A small class-conditioned image diffusion model, trained from scratch: 8.4 epochs.
Rows from block 2 of a small class-conditioned image diffusion model, named by matrix and row number. Rows with one number belong to one neuron. Each number is 128 + 24 x the weight over its row's rms, rounded and kept within 0 to 255. All counts start at 0. Numbers have three digits each. After the name is the row's rms in percent of the matrix's.
Before each neuron's rows are labels from the 100 images, of 14976 (inputs lightly noised), where the neuron reaches its highest value: "top examples" is what is common among them; "place" is the part of the image that holds the peak. Only what is clearly more common there than usual is listed. The data: microscope photos of single blood and bone marrow cells.
# fc1: MLP up (model.blocks.2.mlp.fc1.weight, 576x192), inputs 0-191
# fc2: MLP down (model.blocks.2.mlp.fc2.weight, 192x576, transposed), outputs 0-191

top examples: cell type: lymphocyte
place: middle left
fc1.538 126:122129150135127080128068121116126119118128161123116131128128144128168128113138107126134128129165128127118104162120173189135105114128166156112142128153100145150159128115093098156157141107105128128129128155128155094090157105128128140128128128107172137121128129134189117167155126140140091195189150128117128148147093136128128153094128128090130176184104116128128128098089146103091134120094092128094128134128141103146128182090162149143128102094084130173128121149129108118162097119095128130128128149104128172137073120127139135128128188190124126128128137115103099147128140122159110120
fc2.538 110:154128137141128082130128141132202119132121030136133172189157128128128104145112174125143115152120128128092121128125159131128128122143115163113147128128128114149113128105145102146122128128128133128127132151102127114133101108089145141128123115166154116138086107158144142173092116128135128126128096146103097177126094128131131103121128128128137082096089128137116128064074110128116128124127126117086130128135091122126128143077144128128060128119094128144118128128123081132111128103128128128121160128154145158110040095169128128181134065128128134100128138128137098135113128154154127128

top examples: smear: peripheral blood
place: centre
fc1.375 094:117116003132086128128128117125138154128128140128125128128128101128126105129123143089136128128116205128128096132128125119128145128091147145094128128137128118135119128108128128136094144128123083128138155234152114107111128103128087093109128078155128129134147153128133128128139121128128140078129144128130119140128110178136205147128193123151144128128118127146128128128114128106134197128140125112136110128120114154128121128132114128117148128210128122128134117128128087128115128119128128087190128111128123150128141133128079128138116128159193117128123136123114104128100151120131151128
fc2.375 081:172113021128165124101113157128139122175126128133128126128135182102116053151128128157098128128097176128101113128128128128123128128062128128175128149118128157146140094138148154121128128106112093128128160216128128065146120119128097084111128196128128162153128107131133122128120118128154128154126128139128102121123120079131085147164186120128165128128128144112132128128116141089131175132154130137128124124128150128128128107108145128138100128086129128092122143119124155105128128104128128096130111128122128110143159139132074141099146102128078126153112137128144149131108107128128129119

top examples: cell type: segmented neutrophil; smear: peripheral blood
place: centre
fc1.218 098:148128128128128064165088128098145128078128128089128125140136128109128141085128140106132107083128104162091151128167167128106135095128146128153115128139158128121135101103110150157128128122073128128177136084137118128155128106128096104156151128085128149134146100126152161105128149142139126128128178166115150143128101161121128198109098155128154130117128142109093082139090107101114128152150144103128109128166127141143110091092067078180140117110128112221128116106167128120118104144165109121128128090104157128120128107126122119128129117119128128109128125085128128117098133112125125088
fc2.218 136:135134128102156131182112128174082128128145128122096103128128162147101127128112122135094129139076123136153106125078128128128172170117092113097157130128176110125128128093144128128147105108095164139119128100168144128109127116135117134177105083128168128118143135131124096157128163125128146128138111185065138128128128101161120128156086149159169083154114149128097178145131128087140167156106133138113106134098095121128152144109146153120091131137188165096128128117128157122118119128163177115106047094143117095172128150128122135128128128140125150126114141156128121149112128153110118113

top examples: cell type: lymphocyte
place: centre
fc1.71 094:141183134139134132130100125134143151127128103093128080128095128122128177100156128128126128098128121128101078150145128155128134105128151153135128155128099153128128121112128128101116155121128128155128114144109121133146160109142142144151173100128128139106181138128126171128165128078110150189103170128096130160093103124134147076128128063137128173128128126122104128158182112128094119138142128118128179128106196128131119110099104113152128137141123155128167160059128183139139129106102139128123115063128116176141128106128124128099157079129128128193128095128128135136128138109110149120
fc2.71 098:194165128128130144082108150118135129122126128120128111117090128120112131128128130128130146139136100128135099057120150128128128128128065128120128128123128128118128128153097155094128106128090128121091134127101139140128128128164129101144130128156137142094164128095137154137098134245151116119153219081125064163128142128144128152131137099128128122093128054128128125132131128128128131128128140107149162132128092185128141155145129175090158110102158099145128113152128111156128155142066094133124117130128128177155107167128128128128128135106128128128128130115128139128128154128148128105

top examples: smear: peripheral blood
place: top centre
fc1.368 132:110117150128113129141128128144104130106118118104144124084128128127128128153128156143128169128128098125093165089086133128107128128128110161128174143117128157117128075171189167156089119128121128129128165127119153140092150178128128104121100150115132128186135173207128104105164128128128116088122106141121128143170157110126157114133129156173106128097196117108097131130128114154169112098111089126172135119147119125151136160180121147163155098127133080146149117128103162104144147126128096132112118104137101128082128118126116128049125149128147154126152152148145128128128128128120098138
fc2.368 139:153092128145128072128128125137112097133128118141162125044079118128128128122139110157128162077090144154128174128098170127091163112128128166110145151146143143128137130108155156128162138128122157124128128137128135128119085163148139128128141129118154140159117134107141093110148128130089121156074128118108102133140144126150164148105149085176151119142074128121147128097158107103128155132138081167170095143128152144157137170128113091135085177110142126112088120112133114120182092108117086120091157139095127115129136159168127128128091108156145116128131151122150140145127124158165147154

top examples: cell type: lymphocyte
place: centre; top centre
fc1.508 124:104118145128128128147128128106128128075121105158153060178128121095101128096087132128128131083131138128108183131128128124142187128115143138128143128128040128149128128099082127126128128128122123128070139129144154103112147108099128129102149123129119128114158101109104105129137145101128128128083135117113120153141128143096146130106128156129118140135204167133132128128091128124109132128127164151125089135128141128132158179189128128076128131143128174152138161124142203098106112132099128130085128161143090155116148099159128131128202128088128130141143128128128153145124120128105132146
fc2.508 116:139103114122128113146128128128128128122100089145145177107189109116128152134164104128150147161129120128151083128132128132143128131128101142135167143125089128139120128109128128128078137107166138128086128126084139156115170114185128114159159128138128113120151091113111140146115103167128128100210146128128128128161129131185139128120128095166160138082154139171138111092177098128118132107156124108105133128124085145147135139161133166161139070157161128128106104160145073128107128128111077117147160128128176128128104175128128128136071128131161128141113120153134159135128148148128126080

top examples: cell type: blast; cell type: proerythroblast
place: centre
fc1.525 098:184123117135128132128128128128167128128128116112125110111133128128128128126131159124128114128154128128136143142137087165142141128128108118133079128128143134130107138121128191117128167159089144128157128133162125092123140157148128128111111130138082141128128159124040128130130128153047128134128128104038185142128161121128119103118128125131128070129134167132128158139107128128128138128128094063128106122128128173128111157128128177160117119120108160190138128096128139116128051128124128134128135187128148129153137185075128128128123123172128123124128141179128117128159128128128132128
fc2.525 106:089122128128127165128161136128128128110128120100128128132076150128078114143079130117128128086128126133136149175120136142128128032128128144128094129142123110089128118087133167115128128130095138157124090128151112131128203111152128128113123128142146100147203097128128111128128137155140128117145144128091128163128128147071133155128128103128128128135169137149123147136132098128141123144145115144128128134141128128128141074128128164128153161129243128185128075132121120074128128136109115119124105157142179128128128176148135128128159137128128156134136155122124128115147151149119147160

top examples: cell type: lymphocyte
place: top centre
fc1.208 122:139092128128133107121165128128128128071132156118032103094168125141108128168120128137125148136113128133149120108130144128129209123128160128128128132120110128081128145129153136128128087087132117186128126107136128136115128171091135140107131123127138100181083184165086128108179128103133128135117128172128110128130115122128129067128104110148128140128179144146128106090128091126109147107146155140112139128128105108128132143193118137168128143118123138145128136123128112128128134095102100140128117154148121129122133077220128115113124094075128110152128119148108102137128122149133128137
fc2.208 127:140128128146141105128114128128131136128118128203128110100102115091152128123107141128140108128128128117141135113128128128128143137105165206109128119117144134124116105128112105155110119085069143109082115128120168217128128135128128111147121113140128128147090128082139124094155128128127141097085113128117101128146128128094128200136149125173115128069123144140126128086154128128110117117120111128150104120122154139128123168098128161164090223133119113157128142128128083118098068128147153128144160128068110128128155144174128137118163117128128108161128137128128128128122128152128122177

top examples: cell type: segmented neutrophil
place: centre
fc1.213 104:128071140107113128144125122148144154128128115167144096113135110119141115162134102159116172100128128111128155143124128128148104128128094156128126142097111121056128095168128179137112131103176117185062128115126137128128126186137128138142136119158160128136100118109075104130128138181128128128070081128164122158109109102133154115175128130128109066121092102133158122096137141134150156128165110159128128119126147095128126089152099138134143156162166111124128124133111096115136140118114109128118144193185154128149125151090109126117154111154105113128108099116128135128152142131121147081
fc2.213 113:114128128097150097084115128110212128128153110215101177154143128111046109106123113103128113135115128128085128129126128156103127121127147155129122122095108111122128128106127139154134128099109132128118128128166131194123128128087108150128115142150139119151067128185154128155131128128152114145088091136135143050140157128128103099128148101151109127112094116128149128128106128132128152128150135099112139135130128128128158136128180137128102098128084128124128129128128139128125126114148128128163115130160175130128031128159096128100139139140128125114153120150106128128145171128134142111

top examples: cell type: erythroblast
place: centre
fc1.128 127:114137131139111128124128123121090112128131128128077165092111118142110140138192128128128113121132127150128122167128117128148076115123123128128104134128078132061147156138134034099118103128128125116109144128123128055128141128096128140150122115136137095125195128128128106127159128128128132128153137138108071128123120121166128146124120144108131212144128086121145071128083112128128128128114115096128161128128136110128104133140153122128128186124111120128157159149125096161104128128130128133148128128048139141152105101128128100120105128153116116119131110128121128145128196114142137060
fc2.128 135:154128128106128071146107157130187133113140111185082154171166128129128158128163106128128181109073107128165139125128106128143130101109104123137139128123128128104128152149158128146101134090161128074145149137137115129126181121128126148110115141105132160128068124095139148140102128111161132145118134102106143063128173128128125128101132128128128094123111085125121140127166131128134128128128128130102162128127146069128106128153168105143127083140156113128119128131129140189081106164161128119131127139162141161159049099086124136151116161138128119124144129194128126139135115128128121137

top examples: smear: peripheral blood
place: centre
fc1.365 097:128157139128128128090134134128141128122128144128142163128169128092165161108125079128128153106128128128160197128120112128134130120128053106128070128136129128178151117102152062128128123138095138207139128128144128077118105128133128128120128128112133170156101188114094128128128128164154128128128058128112128134128117136132128151119122091128133128139148106128128163189130140128128128150144128104128159134148128136128086128142140128128094094128171084128094141063128158128155180119085084128128128114059181116111109128128128127128118150148130128128128129118128125128128106128087128104
fc2.365 118:166108128139128150155103128149086128125128149129128136128188142060128121092175086128128131183096147119178156113149140128128082140128128189138179140141062131128128128120128107103124160143159128134149115130133104151128128119128132133128128128128108108128121147128147106141128128128165128128128123117147172152117162141075129164128106128107119128121128124119131122148128128118136128128138159179108155128128059128128071128163091128140152089128177048081093131102113097173128149129162106128116109164089153090185128146143146128088138128129135133167110120141128128128123120130118125128

top examples: cell type: artefact
place: bottom right
fc1.565 101:146146126190128138084107125108119137164122105120139129128081147128128148117128131128128128128127132151087098116128128093145117128128128081128054128128128155128107107161128155172127144128177128158128131134153189128128128151147128128108128107106146108128156155121200128128120127102128147172128159160122128120104124128128140118148094139152128163117128132134117105161122092134118128152138081064107128128128128128146106128173070169181170121128110095105137128133128116122118112121116106128087131108122128152160229145123125137128129190136128128109128119060104106149114130128128144094
fc2.565 077:128128119083128096128128141140116128128128128128157125147173105128128154152073103128152172128059112128185128100128116128112147114128143080128101128118159128138125141093161188128145144128128133195082128150106128112155128123128128128110146147110112131128181102142147159128120128128141128139169190172115151152112145135114115088097128151154120149165128106144104100163152093128128093126099086110128181128139128164128151121115136113052128176146110128161107082141128114115115154106140163111122126128128128128140187173128121121089104134128147124103154091116130158128128155118128114118

top examples: cell type: segmented neutrophil; smear: peripheral blood
place: centre
fc1.444 086:078128197131128139128127128102128128123103165150180128138136209127176095128113128180113137129128023128128139110143103108145128139180128146163128118125158085153109145099128138103152102128128138105189092059117127110133128128128128128112128134116128128132167096132170133128128128128128128106128147141113128163163128101170086128128022128115136128146128128136128128145128128171128059128128123114117146131124138128128121111128128128126158131104128126128151128128113121128163117128117128128115128128128128128133138128120153100128128128121092148130128128090165163153176111128138170128
fc2.444 086:152148197108098166137114128188128145129077102128111099163135050128146118138194154086128146132128012128128128128112124099117150167128128111134117141128128128128128128093100128102128128150127194128128128098133130094128103126102128128100119128103084107101128163129106097128129135148106128112128128122112130128155123131135129128115069121128119128092110104155130132135128154188143138116135128124105128128115128128128138147099124116116119121111128101127107135105128102163128128119146128132128137128128137128128128128099128182172147170128163128128128109134119072098207148128135171138

top examples: smear: peripheral blood
place: centre
fc1.299 078:076128093157121128128128078128128152086150148128148128128139163147128128142134177115105105128128068128128137117164128128142157128228128141128155128073156128157128103137128128152134128124128128128127128131076128128099128145128140113131122097118128139128128128128152087112128128128118013128128095128128164155093128135128194128152069149166161128128114138180137147128128143160114128132128128120128092141128128128073128128128128114128128143168128116096128089128128128140111113106128128150171094128128128128128142128139197052115110148154121148128147128128143128142134128128160110128
fc2.299 070:196154101114128150124076145145128128084128128110173128128105090107160122128116090128130128117082104123128128093128128128109142150167128128107115128076128128128128128115128152128128139128128140107106128116071123128163137128128147128156128128128117128153128129128105067128135128128128237181128128128107146128136170137128070128128046121102143102103128148115128128121159128128128141148128126154128080144128147128187134116109128128141115128105128128139128151113151143166113120090146152139113120128125128182128128128106200198128157119168120149127110147085115164122128128128128100108

top examples: cell type: segmented neutrophil
place: centre
fc1.18 092:108071104094126127182099116099128099154128062128128125128162121139141088121065165143128128094128128175128128121117128122122128141128116128110170128110128113128145136194168128128129095118128094166166138128145126141155151128078128162128095114128128128110148111127132126123112123128128109128095102128188115128103126117123144128125120128111128121114146119110128122127113134128128151111173162095119111117189121077133128128082128185125180128104156087116117068181127118128128199147128108128112166110142125168134110134069150128128137123128106076101107123114128128147117166128130154128
fc2.18 129:119129094145151128128131132144130128096128128128106138074142092157125106128128130113117106104139160128120097099167147128153149117128131128141128128128128169168128128148128128123128130166107150138128100128148134148128183116171144153113167098168130081124084172010117137110143093158184158137128083116152114128123128110108128122106142093117145142128173099129134140162159136137128154128159128155143128124128128157123119114151128079153128128139128117128176191136128129128145175134131165136163144091157133153084132118116128108087128145111155128128128128093092070162104128128156120159

top examples: cell type: lymphocyte
place: centre
fc1.467 103:180044128109143142156142106128149142106128128177090128159153151110129179197128128128130090155128135126155142114128098127133073128145158103100108128128128128138106119143128128078130128062130128128128128134128165108126104208081136128128128105125094091099112127121115134106109114199128139167105151128178109145121110128094113151091110128158128119135097145138119104128105125141116111112134129132128137129058165138138127100128104140128154158113169128128128140147103118134122111098095102128140114130154172107128125128103125133147083128150144128123155152128128137128129151162188135111
fc2.467 109:142128138145111128066124128108128128151142115144171125181062128103147128109172160128129095128139114124133115138158149128117128100128075128126131128133076128128128128151139156128160151113137128145148128149083125153128096128112128128126124176101108159128089113128125128115178139128165124128098115102170093104123128128227125147118128144166128128116084184128102141147180129120120128128177140112109126128136099102128080120128128147128108095128211128118176136162128128127128122103135137128108148113073193121088129116108142126128122128143130123151105128128145128135109164092128126107

top examples: cell type: lymphocyte
place: middle right
fc1.179 112:124115138101126112128115132128135135133128079130128090128172128128128154106128113125128121200134128143105144164128071114142127128125153146128147125125125156080141114128154150163134154106134135090121140128137130128125137140128128128128128128133182128104147085153128100128074128183151128149130128141163128136128128128170120139106128128130137146107128184124128077128106076128090128122096178156122165128128129127128070142136116130135128094132094220162155145126128152141128067128107112128131116130122091150097128065107121128128042148122128128128128063079128128133131158127123131150
fc2.179 103:128118122166128100144099128128106145128116157128098149158199125120118173128115173128128099106116118128178158168132073128155080123121096158156128128128104128126132104106148128161137128128128128184091146122112124128117137128128128132140124128159115133102128112150128126162153111070095128124178128133128176160157168098131129090100127128147128159084132171128141160131128145151106112104094218169128128128128135109124131138107112177128128157128170150107143101128140107145109103111118150128129126152118147092143179171128121131128199161128104119128137098180119128133128149124107116128

top examples: cell type: eosinophil
place: centre
fc1.478 092:122128128151149140172140082138101148144143135099116152128128152081109128128205136104122142166149166165174094147105128128128132164121128112105083128157128128144128162113128134184091087118128152128133128163102083189130128128148099170128128128102128109128125128148152128122128133113141104142104128128146097128125128128195128128117108128138123152145125141128135128198089095169110084128092189145140151161121098134128128094125144164169106117113132151137083112127128124161152147117142171124128102094128128173113128128090092137132156121090095128117124092112097136128091095128115128128
fc2.478 083:128128151111098151129128138145128107093112113101110128136124128083128136122100128149105167099128161111105128164128163128119128170113128083156104128128117128128128091092097117137173156098128185163128083168094118153128128128143128153128128094116128152128128114128114128090134123156128158118126135151147151105100112095121128128119129130082128181137135128128149085207145128195128128095094140103123098154128137119128079128138167128120128150134105127149165128145127130109128128154150157128109089160128128109135128128100115096231110109072151080106095091128137163125140128128150128135

top examples: cell type: erythroblast
place: centre
fc1.568 098:115068131153105128131128115107134153129145170130150115093154107121128128128155166152128114171128137078111178099100128128138110121167128128162129155113186128128121144171164110137128128143128106119073135188129128146146150128100128128100128128172113128091109126128111162134140102128112128156085110140150127128128128140067139128106112117116123128140128156116151152150150175128128122158128134086159128107104095114116101190128162128105125128115077138138128128197132107129126146132158150110161122109116132167128203151128117144128156151154087128128150128191148152124127147100182128128
fc2.568 085:152103113075151128179128128128128113124155162136128142128139128157158092128149107107128084128097132120163013128174143128112174128154131128111128104103155128151128085155102128136180128158128099128170142192114127161107156128117108150119124140144089158068087154159122139154150102128153128128132126123128116128100128121136128169159100128137142128102136136152153128120160141112170128102113128146115138117128143173147102118128128147159128132142169128146152142128128128172157128125129084104128075143146128154129172134144119128186138133128176120128103159085101128135120128128128128128

top examples: smear: peripheral blood; cell type: eosinophil
place: centre
fc1.358 081:128128075137142128128128083109105128130128092151131116144128167156137097115111128136160142098143088128128157086076128143160176118154128143093091112108095128128139113113128128110128108128157128128098128115084155166136116142128169067141076107128149141150092109128089070128117126153100118143128128119128128128128211175127125139094149099099083139139128128125124116174128184104128130120105157128128128162099158141170151154178128131141079128118153106167112128124128128129128167089139128144102103107097128128113140087128089092120139102128182140100152103128137123116128151128128113123
fc2.358 072:128166073146101128159111176128135115108139166134128143128152070128125106095126085104099115128128107128101051128183143128108128101166128147170128128128111084092128161088128122128104152103142128093165121127128128145093122064167156104134149179142142116170116128104134079128133128113155128164128117135128125128128092094104118166128151106125076128128128128128123162160101100102107128125109145113128128166128128128066116128147117128069153156134101138128152108128128138128128143155128128139128110135173128128109156156144096163128123099128052132128134128124110085147128117132101133135

top examples: smear: peripheral blood
place: middle right
fc1.562 126:123168153115123098128106128128145128156116131108133104128175128160135151142128157109120132112114128128128092192132128125130115122128121138110063129128175107128115128144136101128111051128110136128128188165128119122108148062119128110128145126145174226148128091128128128090128113129128128172128113175118087143115139123164102130141129128113107157160128174169142128128128137135100107135128157120056128126149181128128116131146109156128128128128128139128069158100138164143128138121116139125128114098154117118128161128097128128128110155128147153100129110105128210118130112167128107128
fc2.562 106:146092100128128128116077128128159111143134159128109143128128109159144067128128124128128103128118128134097128140128203117128128126121173093115128132129144138098131128147128164126106227131105135120158163115130128065121128084111128119116139124113152105102128167092111150077121124144164128128094124157124078128128162128110128117157128128125145134099096128128128128109137143115128128133137185162110171128128140128128066102128162082116128113136128120201128083128138164139155199102128142134128128102105081133140104105106157118105168128128128114094128085142120128128129130156118128128

top examples: cell type: segmented neutrophil
place: centre
fc1.402 095:147123146107128128173128090128161144128101158171087120169128102138147164156106128172128128113097128128099128119088128149131144164161128134126128128127128128143169128154128128115130142094179120109080056156128128150103128180113127128164119075128079106128128119108108140128125110164128123123128121131128128166128128110152128071128136112128128093138128080170160143136086154133134146118128172128134128103128156158128125119091117128081186159141128134121128171183122079128128128142105191155128128103145151128135128174091122139128128128121128103158098128108106118128140166128174151078
fc2.402 098:156105109128140145074154128128128128127128102179100123157128164143085109128138128128135128141080079128172085128084143141119128183160146172128110128120128128145128128128128160151110108128164099178183158096143145191128121120119128117151128141148128129128132118172128128101163141128127110112128121128094101086193128128108106115111115128190113104128128153099128164141128155128128158126084157130114141161138087124100158152128154143151099101130155155128121092109130176108128128118150180128128100079179118128117075093128118110107109108106128127120128100154105140128130128137117153099

top examples: cell type: promyelocyte
place: centre
fc1.135 096:131183128126140126222128125128128128133128123117148104128116128128098107083166079117147077129128153136128128149115167141128128128128122152136119128123139128140135114136171192123129120150128128128169128128126158128137140125128128128117128128122125128080128096134092128128136128107099128172123170157128150128128128121133135187128103047128136095126152158128129128128128103128128124127137045095147128128119149184118088145194128136152133101126128145201128123128160186075094084121136128128167128102128128128128164131128140121128157084090128121128140167128128115128147155128128128159
fc2.135 108:122140129128156128169128128107128095157154128101160161128111128128086110110099165110160096099127099121128128147092155125105128128145181146128144112128111133128124159169095095092144128126130111147128071125171105131157214128165137149128127128128128101093156141128128128136154137158093120147129128189123128126095116124105154101166197086106128123138145124128128130115130100128143104145145106131130124128128128085138172100074163120133135144128155093153128092128142092055120128094100114128186121117128125162155144113160136128115123128097128103128125091128092126128116184146110128152

top examples: cell type: erythroblast
place: centre
fc1.558 118:128141121128137141128115136133155128128143079131161049114128144147121128071128128122120128073129128128153125128135128081128144143116128075128128128128128131063128115096103196111128171128168125183128095131134128194123053123165143128128140140149128137128128097109093155140108132113128118112095122128134121139115173141128128128207136113120127081125112108128126128124161117112128128128120149148170128131115157145128127128098153136121155128128128132128116076114126128117090102138108093123128149200180169128115116133071146138094143140128146133110124128091131123121128128128128116193
fc2.558 098:120108128134128086096138122136172128140123041177117228169127111122128128110138128128137168180106111128128161128102128128127087119121152117120142118131128128105128117120142031114128128129181128094100141128178128146123111111128146128128128119140128125128066131137128128128137128121172133128144128100135161128168132114128128116089148099105120110128099097128113135124054137128128128141128109128110139137139128075127100123128128097157087128136116132105128135141128129128139105128143097128128136133086136156134134128113128121120094121152111128078197111210128128128128134105153135123

top examples: smear: peripheral blood
place: bottom centre; centre
fc1.406 129:132128111150128128136100128115145154092137165098154166128133121080140158128132122117128085128129085113136148106120207156150130146128128126139139130142044120147128099160140168156127089094128132128126128136144128128118127156168128128120128128105128107179106148131097128161128144194073121111135132169161161119128128136112136128175112148151112136154141134130101120128104078128153116091136128144107076128113085120130163128128137092128105139131128099156128057138100155128128110124106106140142137088138148128115112145187107128085177163179128128128128172127128128128127082132134128147
fc2.406 135:154135148128134128098075128128141144128145128145169123136150128103136150128133128124128101082100130128128158088128090128128147106142128146147130133144128108128134138118109128112133120172123128110161095128128128110138142128007112121128128129105114128120104107081164142131128128127089128168087115134136094111128106132128128108188128171128128120128165128128138111136128120128131122128128182127098105133128120120112128051134143162156121144113107181165128187123133119104125109096159128128115142114086114081079144100135132123117128128105128162060154147128127161128128041109121114140