config.toml
arch = "dit"
cond_dim = 192
cond_dropout = 0.1
hidden_act = "relu"
moe = "soft"
moe_every = 2
slots_per_expert = 2
shared_expert = false
patch_size = [4, 4]
optimizer = "soap"
shampoo_beta = 0.95
precondition_frequency = 10
magnitude_pruning = 0.3
max_steps = 25600
Rows from block 2 of a small class-conditioned image diffusion model, named by matrix and row number. Rows with one number belong to one neuron. Each number is 500 + 40 x the weight over its row's rms, rounded and kept within 0 to 999. All counts start at 0. Numbers have three digits each.
After each neuron's rows are labels from the 100 images, of 14976 (inputs lightly noised), where the neuron reaches its highest value: "responds to" is what is common among them. Only what is clearly more common there than usual is listed. The data: microscope photos of single blood and bone marrow cells. In brackets: how many of the 100.
# fc1: MLP up (model.blocks.2.mlp.fc1.weight, 576x192), inputs 0-191
# fc2: MLP down (model.blocks.2.mlp.fc2.weight, 192x576, transposed), outputs 0-191

fc1.87:494500444621500514500483470500473583455520373506490500532500504518529592500396502500500500500557465571576500533574500500500481500500477515500500499398483449500546436527528500473478501500500513529500486462480573523459543477460510507511520500508500542465532468491500465525555550479440581500545500552532531576453468459456530441570500500486487551485573526487500500500518571566532476570498500538431500493447500380406466500512500500500500500535471500453525500500522467509516500500500445472500500600537459441500552448500502548464438500500447588477451420535500500511500500500583477500
fc2.87:631500426445481566500494518500500467527500536509508500500525478470517577490508432500516500458557435500449500489500412525513553508500553491500500500447495552593500575552500482521464500459486510487526486436468500557505500586548485500510500500434500428405521466519443439481490548513503404569460563546500500551559523530534465526442500500563445500500548531500518584512506500548526501480500500500479500537521545585585563500564445500500499472500491504520470502500535532500500500508466500464500449500502523481500586569492500483408544468527545505477460414347500500500500500500530488486
responds to: smear: peripheral blood (59); cell type: platelet (25)

fc1.396:500500500471500459500500452500520385500474500500500456500539466497433548460500500562432500535500524500500547500500500500449491500500500500541511564522442471451500462417500500416413436500500459559500533556476500454500480540450477411486500500479500445525514517551527457520544510517500500506496500518505537521502454424550637500494500500528500511475500506530599487500478429606531403461500529500585500447500466440557469596480500500500537500511500507500500522520500563500499481562500472515520414500547500600485544500564502540473500500500500396442454523464447480500578425481443497555
fc2.396:592492500500500563453529500521595480475500573469489500404500457500428446500435558542500559466500476500431501500496514500471480500489532522500500519500523500519489450500444595502535505435530544453567500501536500406500439515583503500505500500485537463570483571500453485399461482494462519555352511469538500467509500500440532546479524500539512470493478488517500498500554500467476553500547487500543496497496577434527517500470515485442419598527513454502488578524485473470546495474420497500524546459442433500427500575510492533500489430561501547468500515500500450492500443491528500558
responds to: cell type: segmented neutrophil (49); smear: peripheral blood (43)

fc1.516:490534491478498418500459457483557500500500539614500500569500527500438455530500500493520589534500508489509500498525479500500459500524599500474419500500524473465500499500581635500446500473557496576548500500539552441500537513437497500500500500499422552494553535500500500500519502660424500487391444492519569500498500512500484562500500500500500375552419402500500542507474574500500500549500500499507500499460513430500401536532499538500553461500500500476469479500491500500532500479534467500500500481472500558509442545384500500489514463560507467466500500527529482511509528492500513519
fc2.516:480516451505506496444568500480504549426494421458419494493492504535389456461500555500500534500508561503459548452542500500500547500500454500500500500500558500436500512509500544500500431500500500569500543500500500564500577490565462514480525500494516526547608500479500495449415500534552500494559500500500451477500500508474500500617455500500500490546500484500515626500558518500500478500516500492500531500488458500500492521487496581460513526529681502451552425540521448589500500500512500476500429561500526548500455413480500524542500570478526478555536500444493453500500533500604500500
responds to: smear: peripheral blood (75); cell type: monocyte (28)

fc1.85:500536500500420428500507500500467458468500537508500500500500439500509500500500504545419500505487500474464500564457611534393465500500514511500502500500451467505444500475500500498527496500500590500546460637500518500624500444500500481426425500512450500474500484587526458477514669563448539453549532449465525487511558507500558500500500517445465500463468425521534500500580463579471500549565500543500500493445519545380500480500565481467448477462500500500459481521477520500502465525500500500527534500500500498516575460492500500469497500496447496464520448466550500503487525582535476526
fc2.85:518552492529662516530510500500500500529518500465500500511500567483500500490468519440605500513500538500512464500500622500597516500578468500500500478534500566500500452500500500558582533535495500500437563584541535500357500545532472499449569500507500462500500563506520462454500635451500431465477500589484463500469500500500500520540491500514500521500476500417533545532459463581460468461540458432474500500501482500637500500488468510535555526515500526500500515500500517500500480571469500487524430542484500500528500539482500500525500512495564441443481544506438500499457484527500512498
responds to: smear: peripheral blood (45)

fc1.148:457560422524525477500487509466569482500413548464466500491470440489520487500440401500500466500457481503492519443494526500538418532551466500500448499554393434473440439500490491450478488535455503500506500572449421466500500439499500500428413473522500535558500509456500500569500494490629501412500570500495477545500490517594536503433500509467516489472529598534500417450450534466500402474438500500502500467439456480502500525500490500514514506547587550500469472500500546500532507498547397561553500535554500547500482488500500464519500500500468482509470463455500500500487500569458500500
fc2.148:492500530500519500500511500533576519416500472500587528460500455507500523487500591583500428477533486500500512376500505500563487500414540500553459500500437500500500433510486561519500510500442500600500471500500500477500516468450519500528500418500501500504457484542468500603500504530548546511454505485500500505500358470462460459500456524492486551443500426559358482431500500500500590489446500399500458500480465504476472521406500436512500535566428491506500502525500518543500542452528484500584562476434500510500469514500500526500500495529500559500472457530522500500500510507500426462
responds to: cell type: segmented neutrophil (56)

fc1.76:425467504500547498500471537458471432500715570500513500588500560435497508500500507491563499500513500500500465500419420449371500500559501501426441539466525383500469569447380500500500549500522500500589499453500554500475500517500547512537500500500542447489551500448487463500468391519500531563498500500500500559500493478527485462500568472511591513539500500525515469500501500500500500482500500521504561552444444458556485500500500500517500500520500482476553534473484465500550434500480504500474484500513500491500500500500395500554539447484450494499497500485500500458515500500500500508
fc2.76:550391500447500500518500479539502494500590450506439500528500492428545500427500471500500500500500423514500571500469477500585561509500500519500434460500500642500500479500500554500521500500545500500428464500500497500495500546497522557500580500500500543437520569613500500500500416449517500444468659481500490500467582512500537584515601469500566513500510462500442523499500576500500513536521453513447567511513535506490514465417457500572529436475500500500500466500523431500500500500528556500494450463500500491505527500533454441563468472500547491464522497485505527567543551507467500523
responds to: cell type: segmented neutrophil (48); smear: peripheral blood (42)

fc1.197:552451538500445506500533306536546342460565541497500500514525533499500500500478533605471500528486592501515500469659510500500432500439519500432500506500500412530485485500500498500561500500500481526500519575537500463441464500500512364515500490569500451493495445563553500464513512500500542500551488500463500500471531512521547500543467519484551500500500509500534462524500503500481500457456512528519542500500500547557515480500532483500577377446519483495497500500505500389500486551470500464500476436517500562505540500500522522500500475465503508465500489505469500492500516500513477500
fc2.197:500514561500570550500500708435500616528567486467494500523500439554508500500450475393569460486504588500457477509331500500528500500457464500545500448515500537491500534431505500500578474494500509500521515612582500486567467500480500392534500579500500500476478525466468475502480500443528457533480599493484500531538461471500452546492500500500588500519500488458521500480477561534466474489468500500437525500500500500431479500500473531500454582544491487500500500509483500517496500500500513465504527493455500484500500539500476458518500500456464500446524512500538500517500524500476500529
responds to: smear: peripheral blood (50); cell type: segmented neutrophil (40)